Rows from block 8 of a small autoregressive pixel model, named by matrix and row number. Rows with one number belong to one neuron. Each number is 50 + 10 x the weight over its row's rms, rounded and kept within 0 to 99. All counts start at 0.
Before each neuron's rows are labels from the 100 images, of 14976, where the neuron reaches its highest value: "top examples" is what is common among them. Only what is clearly more common there than usual is listed. The data: telescope images of galaxies (Galaxy Zoo DECaLS).
# fc1: MLP up (model.blocks.8.mlp.fc1.weight, 1536x256), inputs 0-127
# fc2: MLP down (model.blocks.8.mlp.fc2.weight, 256x1536, transposed), outputs 0-127

top examples: spiral arms: yes
fc1.159:59 59 30 64 22 40 63 63 46 52 73 50 58 45 71 50 38 55 44 50 62 41 50 49 55 60 52 40 55 66 58 51 43 59 46 45 60 46 33 38 41 50 52 41 49 51 61 48 42 44 49 42 47 68 37 57 53 34 55 58 46 53 57 47 52 60 38 53 50 46 50 49 41 42 48 30 48 53 52 77 50 72 48 53 45 44 63 56 38 45 57 39 57 31 65 37 47 54 30 46 53 58 63 54 45 55 44 57 44 53 34 50 55 40 42 56 53 51 45 46 51 64 53 62 71 58 61 32
fc2.159:47 54 52 46 41 60 48 61 61 64 42 36 51 47 41 52 60 40 51 58 73 49 43 71 36 51 34 51 36 42 37 53 58 55 58 50 40 59 56 23 49 51 45 43 53 48 44 64 47 41 38 40 48 46 42 48 35 34 66 58 48 51 68 45 69 64 42 60 52 57 46 45 66 38 49 72 58 58 42 62 32 45 42 50 51 34 47 62 48 43 49 56 48 38 60 44 53 58 50 49 43 46 56 58 48 41 47 38 56 29 47 54 54 42 53 40 49 56 46 33 49 55 52 56 52 66 64 40

top examples: roundness: round
fc1.694:51 59 49 41 53 57 58 63 42 64 58 59 59 48 59 56 50 29 37 50 49 47 57 43 44 46 34 44 51 60 65 52 55 50 58 42 55 45 44 54 39 68 46 39 44 36 63 52 50 50 34 35 51 69 57 47 39 46 52 65 41 48 61 59 56 68 41 29 40 56 41 44 39 62 53 51 61 55 52 70 43 37 52 43 56 42 55 47 49 58 41 31 63 47 52 34 49 34 41 57 36 49 60 48 49 63 54 38 57 41 40 51 44 30 48 59 63 57 51 40 50 49 50 53 48 50 38 45
fc2.694:53 62 45 53 48 38 50 61 57 53 43 50 47 54 47 47 57 48 61 40 56 33 50 55 62 61 75 42 49 33 45 50 50 62 44 36 59 61 40 39 42 50 44 50 68 44 47 41 55 70 51 54 53 55 61 50 47 50 62 57 43 61 46 38 56 52 47 52 54 50 58 39 35 50 51 55 68 48 49 53 45 36 44 64 41 45 22 61 47 40 33 58 60 24 48 22 53 46 60 58 44 50 41 43 39 68 30 54 49 51 38 56 48 53 56 51 48 72 36 52 39 34 56 43 44 44 57 40

top examples: edge-on disk: yes; roundness: cigar-shaped
fc1.724:56 56 40 34 52 47 40 44 49 38 44 42 48 52 39 48 58 59 39 53 58 30 31 59 54 48 37 49 32 42 58 36 40 44 41 47 64 52 46 49 49 48 45 41 56 38 47 52 61 56 54 59 57 67 46 48 46 37 43 48 29 60 46 64 69 31 61 41 44 31 62 45 38 54 47 32 60 54 59 59 55 49 56 54 37 54 34 53 39 29 53 61 52 52 52 57 41 67 64 63 47 44 48 41 50 51 60 46 61 33 57 43 58 56 37 47 57 55 47 48 64 45 61 44 44 48 45 43
fc2.724:53 57 49 60 47 35 60 35 54 50 61 59 43 43 38 64 25 47 45 37 46 76 44 52 50 55 56 47 55 44 44 60 44 56 60 42 48 35 35 69 57 49 58 57 45 76 53 51 51 58 44 33 32 43 38 55 43 52 47 79 76 67 55 51 49 49 42 55 78 54 34 57 55 57 54 60 73 47 57 58 57 44 43 35 61 35 46 43 50 53 53 38 45 54 34 31 46 56 61 54 56 41 60 25 52 63 49 52 50 39 67 51 55 55 63 64 28 46 38 53 38 55 54 55 46 47 47 53

top examples: spiral arms: yes
fc1.370:53 29 56 35 39 39 40 43 38 39 52 70 68 53 62 59 50 46 54 43 50 51 45 46 40 50 45 54 49 46 54 47 51 63 36 51 57 47 31 32 45 45 58 53 45 62 54 45 36 55 44 75 45 49 39 49 32 52 49 44 67 52 50 50 69 65 59 67 48 38 56 44 50 52 54 52 57 58 55 53 41 49 54 49 60 41 54 51 41 38 37 64 49 51 50 50 42 37 58 56 28 54 35 56 41 50 62 39 80 52 45 55 49 41 62 48 60 61 31 46 55 47 68 58 61 48 54 39
fc2.370:47 24 43 55 49 65 48 44 44 44 41 39 45 38 37 36 53 49 76 53 54 40 58 39 64 50 48 51 55 48 57 50 57 43 40 48 50 42 70 44 46 55 57 52 68 50 27 62 59 52 62 73 53 58 57 55 73 58 51 42 41 56 62 61 50 38 60 70 66 47 41 49 51 64 51 30 34 32 47 68 64 47 63 57 56 49 30 52 56 45 52 47 56 57 48 72 56 37 57 45 21 52 43 53 46 56 38 45 53 63 45 53 43 63 40 62 52 56 44 44 71 49 35 32 44 30 56 44

top examples: shape: featured or disk; edge-on disk: no; spiral arms: yes
fc1.459:77 45 41 64 54 59 66 76 46 57 62 58 66 31 32 52 60 34 35 25 58 68 48 45 60 50 34 45 56 42 38 46 52 52 44 53 50 48 46 46 39 48 51 58 48 58 71 42 46 43 50 53 50 41 55 34 61 58 46 67 54 52 45 52 53 84 58 53 50 61 56 58 39 57 54 66 44 41 42 66 47 46 44 49 56 46 72 49 51 55 37 58 52 61 54 53 49 47 64 31 48 69 53 50 34 68 45 56 50 52 38 52 52 33 41 51 48 50 59 33 60 47 48 37 74 60 42 46
fc2.459:52 43 47 51 47 52 53 41 55 43 37 60 56 40 36 68 54 51 49 55 41 48 57 54 38 49 38 50 44 56 56 54 53 27 56 40 38 55 54 77 53 55 55 39 53 64 62 60 50 66 60 49 52 28 53 44 27 56 43 54 69 54 51 55 35 38 41 41 40 53 40 39 59 62 50 65 46 49 61 54 53 27 49 57 52 48 58 33 58 55 50 38 53 62 37 47 58 37 45 68 43 53 57 50 42 41 64 36 63 42 59 66 60 49 74 61 36 46 57 70 55 39 25 63 37 62 43 66

top examples: roundness: cigar-shaped
fc1.750:47 38 50 58 54 48 41 43 56 56 49 56 47 45 61 62 51 42 59 31 52 66 50 43 80 58 40 39 45 55 34 50 56 51 31 57 54 48 43 43 36 46 52 59 66 45 41 45 52 61 54 41 63 70 58 37 66 35 49 54 43 63 56 54 47 57 49 57 57 49 46 48 30 41 52 55 40 49 44 56 33 32 45 58 44 34 52 58 64 56 62 59 53 41 61 56 43 51 49 48 42 54 43 54 39 56 45 55 55 53 41 62 74 47 48 39 37 43 50 32 63 51 56 52 55 24 47 47
fc2.750:42 42 63 60 39 54 55 41 45 45 49 32 55 43 32 57 41 49 58 67 54 60 47 50 36 49 41 62 41 54 44 52 40 43 51 45 47 53 50 53 50 52 47 39 29 68 61 56 52 61 60 48 37 34 50 57 37 53 57 49 56 47 53 46 47 56 44 54 42 59 36 58 53 53 45 49 53 64 50 47 52 66 45 51 51 53 67 33 53 61 51 37 52 48 44 51 50 21 44 43 60 47 53 39 52 55 60 35 69 40 60 54 42 52 55 42 52 53 56 55 40 29 57 60 49 49 53 53

top examples: bar: no
fc1.0:41 51 49 44 34 34 60 59 46 75 43 35 46 24 65 37 55 50 41 35 53 42 51 47 65 63 62 15 63 47 41 54 49 53 32 46 45 41 55 63 50 44 43 48 56 38 55 55 36 64 60 55 68 60 41 48 46 37 50 60 50 53 45 48 60 46 49 39 44 46 50 39 44 41 49 69 44 40 48 45 48 47 39 51 39 41 53 64 51 51 49 62 49 40 52 47 57 51 50 48 45 47 47 35 50 40 43 62 45 58 36 51 67 44 43 62 57 52 49 48 48 47 46 58 55 51 51 57
fc2.0:43 39 48 48 44 45 47 46 67 45 43 60 26 63 52 54 38 66 47 49 48 69 39 46 44 40 81 45 56 40 63 52 26 58 40 53 37 69 40 21 70 43 45 61 49 51 30 54 63 45 45 52 38 59 55 57 42 43 37 60 56 53 43 51 53 47 64 75 40 43 43 54 51 56 51 50 33 41 48 55 48 47 63 40 55 55 54 46 55 44 64 45 34 58 45 57 42 44 57 39 57 33 42 33 51 41 63 50 64 55 50 42 45 61 48 55 40 54 55 56 51 37 52 50 44 61 50 36

top examples: roundness: cigar-shaped; edge-on disk: yes
fc1.566:70 50 26 48 51 36 50 47 48 47 53 60 41 55 44 76 46 42 57 31 34 43 62 48 56 56 61 34 52 54 57 59 39 52 46 60 60 49 66 45 57 60 52 43 56 52 58 57 50 45 45 43 45 43 56 44 63 45 44 78 78 39 59 52 62 62 61 42 32 42 37 32 57 37 39 41 54 45 60 41 49 52 52 49 53 57 49 55 63 53 46 37 40 23 62 45 69 63 41 52 37 44 52 70 29 65 36 53 53 45 34 43 46 55 51 46 50 25 61 31 65 65 48 47 70 61 38 23
fc2.566:24 45 46 57 68 62 46 66 55 60 51 57 50 47 53 36 65 47 54 53 58 50 54 54 41 50 39 66 51 65 46 54 45 63 67 64 48 56 40 61 49 45 41 45 51 34 42 50 36 56 43 52 66 40 40 35 53 51 34 55 47 40 48 56 58 53 56 51 28 44 51 49 43 37 43 55 48 66 30 64 51 37 59 48 34 49 46 68 40 46 31 50 52 40 76 45 48 52 56 54 61 60 55 35 57 50 58 41 41 47 41 59 52 49 50 49 58 45 52 57 40 38 47 43 57 52 38 42

top examples: spiral arms: yes
fc1.201:73 73 39 33 39 41 52 49 37 40 51 35 56 48 39 54 49 49 54 40 43 49 38 51 72 53 34 40 37 62 30 65 40 42 54 47 46 48 59 60 45 39 49 60 56 53 46 62 53 49 49 58 58 43 41 45 48 35 50 43 54 50 49 52 58 48 48 51 49 57 48 28 47 45 52 37 69 43 49 44 51 55 56 56 70 53 48 52 59 56 52 41 36 52 49 39 44 55 46 68 51 47 34 51 47 36 65 44 62 56 58 57 37 41 66 54 71 40 57 50 75 53 37 64 56 46 43 52
fc2.201:49 52 61 56 56 57 45 57 57 44 52 56 48 47 55 44 52 56 45 52 41 42 51 41 58 53 54 47 52 45 48 45 53 37 55 49 54 39 48 49 58 60 46 46 48 39 57 34 39 39 56 28 54 64 66 37 74 57 48 43 46 44 56 45 26 44 56 49 36 55 60 50 55 57 50 54 47 31 78 32 54 53 56 70 44 60 31 38 26 47 41 50 61 46 09 60 53 36 46 24 39 51 43 65 43 62 58 49 42 55 44 47 55 54 38 55 63 50 45 49 51 53 63 46 46 46 53 54

top examples: spiral arms: yes
fc1.292:50 53 43 64 38 48 54 58 34 61 50 61 51 60 46 60 48 34 40 42 52 37 59 52 58 40 43 52 51 71 54 25 59 68 46 53 54 46 32 37 55 56 42 42 51 61 61 54 44 41 47 46 59 65 37 58 32 58 52 54 54 64 49 37 50 58 58 43 45 45 33 54 41 47 60 45 60 46 50 63 49 47 46 49 62 40 45 57 57 62 74 50 48 35 53 50 41 41 39 49 44 37 61 56 42 66 40 50 51 42 62 45 64 40 61 59 38 78 51 35 49 50 49 40 52 43 31 47
fc2.292:57 60 70 45 40 49 58 54 58 42 45 66 47 51 31 43 44 61 48 62 57 45 62 48 53 42 64 64 53 52 53 40 47 62 46 38 47 36 56 44 53 62 43 43 69 40 44 57 51 39 60 36 67 58 57 37 57 38 62 44 41 49 46 26 73 54 69 54 61 54 53 49 35 33 61 45 48 48 57 65 50 52 44 64 32 67 34 52 31 55 47 47 50 26 48 32 43 49 43 43 47 41 50 65 53 58 39 37 41 47 53 56 39 73 53 59 45 64 52 60 40 48 50 50 60 46 57 48

top examples: bar: no
fc1.34:44 58 39 52 53 48 64 48 50 51 56 60 40 56 53 41 58 43 46 47 36 31 46 49 51 43 43 47 53 40 46 38 41 49 56 36 41 41 49 54 41 51 50 57 78 50 55 55 69 57 42 58 76 50 57 34 63 44 48 50 39 54 57 58 52 57 46 54 54 53 45 31 57 59 37 58 35 44 30 51 54 51 74 54 57 51 52 57 64 52 55 54 33 61 73 54 46 55 62 45 58 50 53 54 26 41 58 45 66 47 47 58 71 49 58 63 36 61 28 52 70 50 53 43 53 40 58 38
fc2.34:66 44 48 43 50 59 34 41 43 63 64 29 45 49 52 54 54 46 53 38 54 78 40 36 18 47 49 48 60 49 54 63 56 62 57 43 40 50 42 63 71 40 44 51 39 51 46 71 47 47 47 52 40 48 52 47 40 44 52 61 53 63 54 53 72 49 55 55 25 58 58 53 52 43 55 62 58 48 41 56 39 71 38 41 43 58 34 65 54 47 57 47 35 31 58 47 38 59 62 48 63 42 42 55 57 53 43 48 51 44 55 52 44 59 54 68 64 36 59 45 47 44 54 45 52 55 53 44

top examples: roundness: cigar-shaped; edge-on disk: yes
fc1.663:55 51 49 36 51 46 55 52 62 53 40 56 59 65 28 49 53 46 58 39 63 57 42 49 41 35 66 45 53 54 50 40 26 47 49 28 46 50 41 37 49 66 43 52 65 60 56 36 31 53 54 40 31 33 50 41 41 40 34 44 56 51 39 50 69 47 83 44 64 48 62 46 65 40 54 43 56 54 54 54 58 55 57 56 38 66 55 49 31 54 45 47 37 66 62 52 59 74 60 51 47 49 37 44 65 51 47 31 57 50 51 46 47 33 55 44 48 32 40 70 57 52 42 50 53 59 57 43
fc2.663:54 39 62 64 37 60 32 50 49 56 30 59 40 62 41 53 51 39 41 34 67 54 47 59 68 49 45 58 81 52 51 59 63 62 53 60 55 52 46 47 53 33 47 56 40 40 37 68 51 51 33 62 38 53 52 65 54 47 53 61 43 52 36 34 65 49 46 52 48 49 54 44 52 54 51 57 39 50 31 52 31 48 50 29 54 44 38 59 65 42 54 52 45 36 59 55 53 66 72 66 53 49 43 60 53 49 57 51 48 45 60 48 42 53 58 40 42 56 53 50 44 53 48 66 39 51 38 53

top examples: edge-on disk: yes
fc1.705:43 48 56 61 59 58 33 53 57 52 42 62 71 49 38 51 48 38 38 62 37 47 47 55 56 55 55 36 50 57 39 54 22 59 38 47 54 49 52 45 41 61 53 55 53 35 42 32 56 35 74 60 77 41 62 59 56 38 52 53 52 51 52 55 65 56 62 57 61 49 51 43 48 50 53 48 59 50 57 62 44 45 29 44 45 67 41 38 55 41 55 50 40 50 50 43 62 39 35 52 40 52 33 46 53 51 51 37 48 37 52 43 49 52 56 39 56 67 45 57 39 54 61 63 51 59 42 59
fc2.705:62 68 53 53 51 57 54 38 76 41 44 37 51 40 47 45 41 37 63 40 43 59 66 48 42 51 39 57 61 71 55 50 71 63 55 56 45 76 61 51 46 44 49 62 58 52 36 52 50 40 51 57 58 28 60 38 32 47 42 49 62 51 37 54 50 47 58 35 51 44 45 54 51 51 47 56 55 53 57 62 57 24 62 40 49 48 18 51 53 49 45 38 51 57 43 56 63 35 33 55 56 56 89 60 51 50 49 47 64 46 60 54 64 49 50 48 27 50 50 61 50 51 62 48 48 37 47 72

top examples: roundness: cigar-shaped
fc1.87:53 64 38 40 38 38 56 63 33 55 66 67 50 41 61 56 21 32 53 55 59 51 60 28 65 49 35 45 59 50 62 41 46 55 62 59 53 34 47 67 41 35 55 41 66 52 61 41 45 50 40 34 71 57 55 62 59 51 40 50 52 47 77 57 61 34 43 38 47 36 62 64 29 59 56 42 39 54 32 63 57 54 60 27 58 50 36 51 33 48 34 45 47 47 59 39 78 54 41 56 61 40 46 48 56 45 49 54 54 57 47 49 55 40 46 51 36 49 62 17 39 45 57 40 48 50 43 45
fc2.87:46 50 56 47 45 57 54 34 55 44 55 56 57 64 40 41 60 46 48 55 30 44 37 37 42 49 48 51 48 25 34 48 72 50 57 44 34 57 54 52 46 51 62 52 60 58 59 47 48 48 52 40 53 46 55 42 51 51 50 41 48 51 56 43 37 36 40 50 61 53 55 52 65 33 32 34 53 54 57 49 51 66 57 67 56 61 52 45 44 65 57 48 39 43 30 43 44 53 66 57 71 49 31 50 54 60 48 52 29 45 55 62 38 41 56 52 60 57 52 40 49 45 32 38 71 36 49 54

top examples: roundness: cigar-shaped
fc1.23:68 34 32 50 42 36 51 62 55 61 56 65 38 48 62 52 50 53 53 60 51 63 32 62 66 48 47 50 50 62 46 43 51 55 43 77 41 37 54 45 50 56 37 48 56 43 45 38 51 62 43 43 51 62 34 62 61 37 55 59 63 57 66 62 42 42 49 44 46 44 40 39 36 49 48 41 52 56 45 49 51 35 58 44 61 57 29 44 66 34 44 32 47 48 45 42 45 50 34 52 59 38 46 62 50 49 59 31 58 46 28 52 46 57 54 48 58 49 34 47 50 37 43 51 56 42 32 51
fc2.23:24 60 58 70 62 67 50 51 56 54 37 39 50 65 54 40 54 45 51 58 52 51 44 37 54 35 46 59 52 56 36 37 37 49 34 81 36 39 54 65 48 41 39 49 60 37 50 58 45 36 55 53 48 56 56 36 64 58 68 27 51 41 32 44 47 54 48 39 53 54 51 50 66 55 50 58 43 48 52 60 36 58 49 66 37 55 45 43 32 55 41 71 57 61 50 50 54 57 63 39 53 64 41 69 43 38 45 63 24 57 48 48 57 52 28 57 45 47 47 45 58 50 53 51 35 56 46 64

top examples: roundness: cigar-shaped
fc1.513:63 50 45 41 45 55 56 48 15 49 55 35 57 51 31 61 53 25 51 49 48 52 44 55 59 48 59 36 43 60 40 58 56 62 39 64 48 54 47 56 54 58 64 66 58 55 42 69 30 44 55 74 54 52 45 51 35 56 50 44 58 60 64 48 47 53 43 48 44 45 58 51 48 41 35 44 69 49 44 52 66 66 46 56 44 56 58 55 60 57 50 56 54 47 56 13 61 48 43 51 45 41 51 64 34 54 40 52 48 50 45 51 40 48 45 61 57 52 70 60 41 52 49 40 58 60 44 64
fc2.513:51 48 40 38 48 43 52 58 59 53 53 28 49 40 60 57 50 52 45 43 36 32 57 56 34 52 36 56 47 49 32 66 47 52 64 49 41 56 62 48 48 43 34 45 52 56 67 37 64 50 47 65 71 52 63 44 52 56 43 48 38 36 35 50 58 45 79 47 37 56 62 48 41 62 47 51 16 66 35 55 49 43 53 34 44 63 46 64 33 40 46 41 44 58 50 60 47 42 47 63 70 49 32 51 52 52 57 46 51 54 38 51 52 42 69 54 46 43 59 51 40 50 43 44 46 42 48 50

top examples: roundness: cigar-shaped; edge-on disk: yes
fc1.512:53 43 32 54 30 57 60 66 38 50 55 39 57 39 37 55 51 63 41 49 49 42 53 62 45 42 46 31 48 60 49 37 45 55 55 43 42 63 49 73 50 39 51 58 66 62 57 56 41 50 47 74 64 52 50 50 35 54 33 43 49 49 26 61 52 51 57 50 46 39 68 40 50 62 50 59 64 46 43 45 43 58 51 42 46 58 73 51 56 39 48 37 54 33 51 46 66 42 54 58 53 56 41 37 24 39 51 31 58 36 34 53 51 28 50 40 61 57 37 56 52 29 37 54 41 61 47 40
fc2.512:55 51 46 53 55 50 37 50 43 44 45 48 50 54 51 66 58 46 61 48 32 61 49 56 49 58 49 38 61 34 34 45 50 45 50 41 57 49 55 42 48 60 43 55 45 30 75 35 52 43 44 41 63 46 51 38 38 62 57 53 51 42 47 60 59 41 45 38 45 50 50 44 45 45 40 54 40 42 28 52 50 29 51 51 46 61 54 43 48 58 49 34 45 42 63 36 61 66 30 52 62 55 38 50 52 55 58 58 37 59 35 52 46 45 75 56 43 46 60 56 47 50 48 44 44 50 47 39

top examples: edge-on disk: yes
fc1.544:48 60 59 49 41 50 53 36 43 51 54 56 49 51 45 65 57 56 50 40 54 65 65 69 48 50 47 51 38 60 62 49 36 63 50 51 57 47 51 42 57 64 47 56 56 58 61 46 29 49 29 51 30 49 39 61 27 45 56 54 55 57 49 48 61 67 81 44 49 48 79 39 45 47 43 41 45 46 38 65 34 53 35 47 42 40 39 47 57 46 65 60 54 43 54 68 60 52 66 51 36 63 36 60 41 50 44 55 59 40 57 36 50 32 61 40 50 39 45 50 54 43 42 68 59 64 48 42
fc2.544:40 39 52 45 60 55 30 49 58 50 50 52 62 40 48 42 50 45 60 46 51 52 42 54 68 52 41 55 33 65 40 63 66 55 42 57 58 63 60 51 27 57 48 41 45 39 52 47 58 61 57 46 39 40 48 48 70 48 60 43 47 46 26 50 53 50 57 57 56 62 53 70 62 54 50 43 31 59 41 47 44 56 48 46 46 53 55 57 47 38 44 58 50 39 52 48 57 57 52 46 50 47 43 70 63 35 56 28 57 40 38 47 34 55 43 49 59 44 51 45 48 61 38 44 60 53 61 49

top examples: edge-on disk: yes
fc1.204:40 34 58 31 48 46 59 45 61 65 60 53 64 39 53 57 53 45 55 56 60 60 44 44 47 55 34 38 51 69 57 41 33 68 58 43 50 55 48 49 55 48 41 49 53 53 52 64 43 34 48 69 44 55 56 63 31 55 53 59 58 42 49 48 74 54 65 45 42 42 53 34 60 47 49 64 38 37 37 74 45 49 38 56 46 41 45 77 40 46 46 59 50 50 46 48 44 48 54 64 43 50 29 49 36 34 49 47 65 42 53 52 53 47 34 36 50 52 58 48 48 45 58 39 54 52 61 39
fc2.204:52 40 56 45 46 65 48 57 44 36 60 47 66 28 41 26 49 42 74 61 55 52 63 35 55 56 27 63 42 62 58 55 89 60 38 57 50 50 51 62 48 61 48 23 29 48 50 53 53 44 56 49 49 49 59 56 61 59 56 48 59 42 63 47 43 55 50 61 47 44 53 59 52 50 54 33 47 45 62 51 60 57 56 51 48 74 55 47 60 47 46 51 58 39 49 54 43 47 42 47 67 62 56 63 63 56 46 18 44 46 39 47 41 53 40 52 54 19 55 61 60 65 44 36 58 57 51 47

top examples: shape: featured or disk; edge-on disk: yes; roundness: cigar-shaped
fc1.232:52 54 56 63 41 51 58 62 49 55 46 37 42 49 42 50 66 55 40 59 54 43 75 61 57 37 43 42 54 53 45 54 48 50 55 60 48 57 43 35 51 45 46 46 86 38 37 42 58 54 44 75 58 40 52 43 65 46 56 48 53 40 49 44 55 46 54 41 41 31 63 49 40 43 57 62 50 59 50 51 44 35 38 51 56 56 63 62 62 42 56 45 44 51 49 65 77 52 45 56 56 54 43 43 42 29 45 62 74 49 30 45 48 53 31 47 56 72 53 53 60 51 45 45 54 55 36 49
fc2.232:47 34 53 25 52 42 42 46 48 39 34 46 38 51 49 56 50 55 38 48 44 43 42 48 73 54 54 50 58 56 49 28 38 48 51 60 52 51 59 43 61 41 43 44 54 48 71 47 64 64 50 55 70 42 56 59 38 52 62 43 28 47 29 50 69 39 53 61 65 48 74 54 30 43 47 44 53 45 32 48 42 45 39 39 26 43 27 49 57 49 59 42 60 32 59 51 58 50 40 36 58 38 47 48 69 45 56 46 41 39 53 39 50 48 67 54 39 51 47 65 42 49 46 51 40 41 52 50

top examples: spiral arms: yes; bar: no; spiral winding: tight
fc1.140:42 41 44 44 54 54 63 54 61 56 60 82 32 33 72 42 43 43 51 43 47 60 59 52 60 48 53 38 43 56 62 43 42 55 49 42 58 52 49 59 47 41 58 48 61 48 52 53 66 42 50 59 69 47 36 68 62 40 34 46 49 47 57 41 50 53 53 31 39 33 52 43 47 58 50 42 52 43 55 59 46 23 42 48 44 50 28 39 42 38 28 37 82 43 51 59 53 59 59 47 55 45 49 29 47 36 47 50 53 53 50 55 62 43 42 57 35 48 33 62 49 42 49 46 50 57 36 40
fc2.140:18 48 40 50 54 51 51 50 47 62 43 17 46 57 41 29 61 60 47 48 47 37 38 51 37 45 42 47 54 60 32 54 65 44 45 74 52 64 48 46 40 23 46 43 50 56 60 35 41 47 63 60 40 61 39 51 40 61 70 56 51 51 49 50 43 46 60 69 39 58 57 49 66 26 30 39 54 63 44 44 56 65 46 54 44 54 60 67 41 48 56 44 46 37 42 57 42 58 55 37 55 44 64 48 48 60 44 54 50 59 44 51 63 37 49 46 67 49 64 45 45 58 65 32 57 62 42 51

top examples: edge-on disk: yes
fc1.49:58 19 55 65 61 61 78 61 50 62 54 78 40 50 45 54 38 45 38 59 67 27 77 66 41 64 44 46 43 48 53 50 33 49 58 66 51 44 55 44 43 50 36 44 47 46 50 51 53 54 57 67 70 50 57 57 34 35 49 58 56 53 43 38 62 64 58 49 49 49 50 52 50 60 45 44 46 38 56 53 51 47 46 41 53 55 47 50 67 40 61 44 33 50 55 62 53 32 61 72 43 65 35 28 42 42 43 31 49 45 25 58 38 61 57 47 61 54 37 58 60 46 45 51 42 48 47 50
fc2.49:66 66 43 43 55 74 46 52 44 47 60 36 54 45 43 53 45 49 58 51 50 40 47 62 53 59 38 58 39 53 47 37 59 51 55 44 56 68 54 61 51 42 54 45 33 43 53 55 63 75 27 69 53 31 46 58 42 48 57 63 38 59 43 60 51 56 29 49 38 46 36 55 57 77 41 39 54 51 39 45 43 47 56 44 61 36 54 49 62 44 44 59 63 45 55 55 49 33 41 51 50 54 73 47 40 36 46 34 52 38 46 54 54 45 54 49 54 46 57 47 50 53 42 36 49 50 72 39

top examples: bar: no
fc1.411:67 45 49 48 35 38 61 50 47 58 37 42 78 35 52 46 65 55 60 34 53 43 57 54 52 54 38 27 48 55 50 59 47 70 49 59 48 59 45 53 43 45 58 67 58 63 56 59 54 51 46 65 74 55 49 62 22 45 43 55 52 62 44 57 53 49 72 41 32 42 45 40 52 50 57 54 46 56 49 65 36 51 27 35 67 55 34 71 50 38 41 48 51 56 60 53 55 51 48 79 38 45 38 42 54 43 30 62 52 50 40 51 44 51 56 54 52 39 46 43 56 57 43 56 41 30 53 58
fc2.411:49 65 37 59 51 48 58 48 50 58 59 63 48 48 58 64 43 28 53 51 57 76 54 33 46 60 47 47 49 55 45 65 55 44 55 55 35 48 57 50 59 43 58 63 38 71 44 46 46 41 60 37 36 49 29 55 57 45 35 55 56 39 59 60 39 59 45 53 42 49 31 62 57 51 48 50 30 42 43 66 67 75 49 35 62 36 61 43 45 66 46 38 32 65 52 59 38 49 49 49 48 46 59 44 52 37 63 55 63 58 47 42 50 58 60 56 56 43 46 46 64 57 56 50 57 56 33 59

top examples: roundness: round
fc1.523:38 47 51 40 46 45 40 51 49 65 47 41 56 46 43 57 48 20 38 49 44 35 54 47 59 51 26 55 66 59 63 37 51 64 58 29 59 43 60 67 48 60 54 49 55 53 55 51 58 53 49 42 55 47 51 41 44 47 39 65 53 46 49 49 58 58 56 51 35 66 29 46 56 67 61 66 44 53 47 57 53 50 49 57 61 45 58 51 27 51 24 26 52 54 47 48 61 44 47 52 47 45 52 59 46 67 42 62 47 56 31 55 34 31 51 68 54 58 60 42 63 56 62 51 58 51 35 46
fc2.523:47 58 28 45 51 59 62 59 62 58 54 49 56 53 47 50 66 49 51 56 55 31 54 52 57 62 53 37 47 47 57 40 51 62 54 36 59 65 46 44 46 45 59 50 57 41 30 37 52 78 41 60 70 49 66 64 30 50 60 62 36 54 52 52 60 46 46 66 56 43 46 50 44 65 55 50 62 53 48 58 50 27 55 50 53 49 37 50 68 44 44 51 59 16 45 42 54 46 60 60 39 45 39 33 43 44 32 49 55 52 40 49 48 53 57 43 54 68 54 41 46 50 64 55 45 54 40 32

top examples: roundness: round
fc1.353:45 57 46 31 58 42 27 49 54 52 44 39 41 58 67 62 50 67 51 47 50 57 48 40 53 37 47 57 56 43 62 36 61 45 47 65 43 49 39 50 65 55 41 63 79 33 48 50 64 55 54 49 57 56 70 56 59 48 31 64 47 46 51 59 47 42 51 40 44 35 52 51 44 62 39 56 44 60 43 56 46 44 45 59 46 46 54 48 43 63 45 59 52 40 52 54 74 54 51 51 54 48 51 54 56 59 44 64 58 38 47 58 43 73 55 61 51 59 67 54 49 45 58 54 34 28 48 52
fc2.353:64 62 50 48 52 59 53 59 42 45 69 67 50 59 38 55 62 48 51 54 39 55 49 44 54 65 54 53 58 32 57 41 47 51 51 41 52 44 49 47 44 49 45 55 54 48 51 58 39 39 59 32 49 63 42 53 42 59 72 45 56 40 61 64 55 55 45 44 52 44 59 64 69 53 53 45 51 36 41 52 78 38 59 47 39 56 54 36 43 54 46 55 55 72 59 44 47 52 52 54 40 54 69 47 52 43 53 49 38 58 43 51 53 52 38 49 47 40 37 53 46 51 39 54 49 64 59 37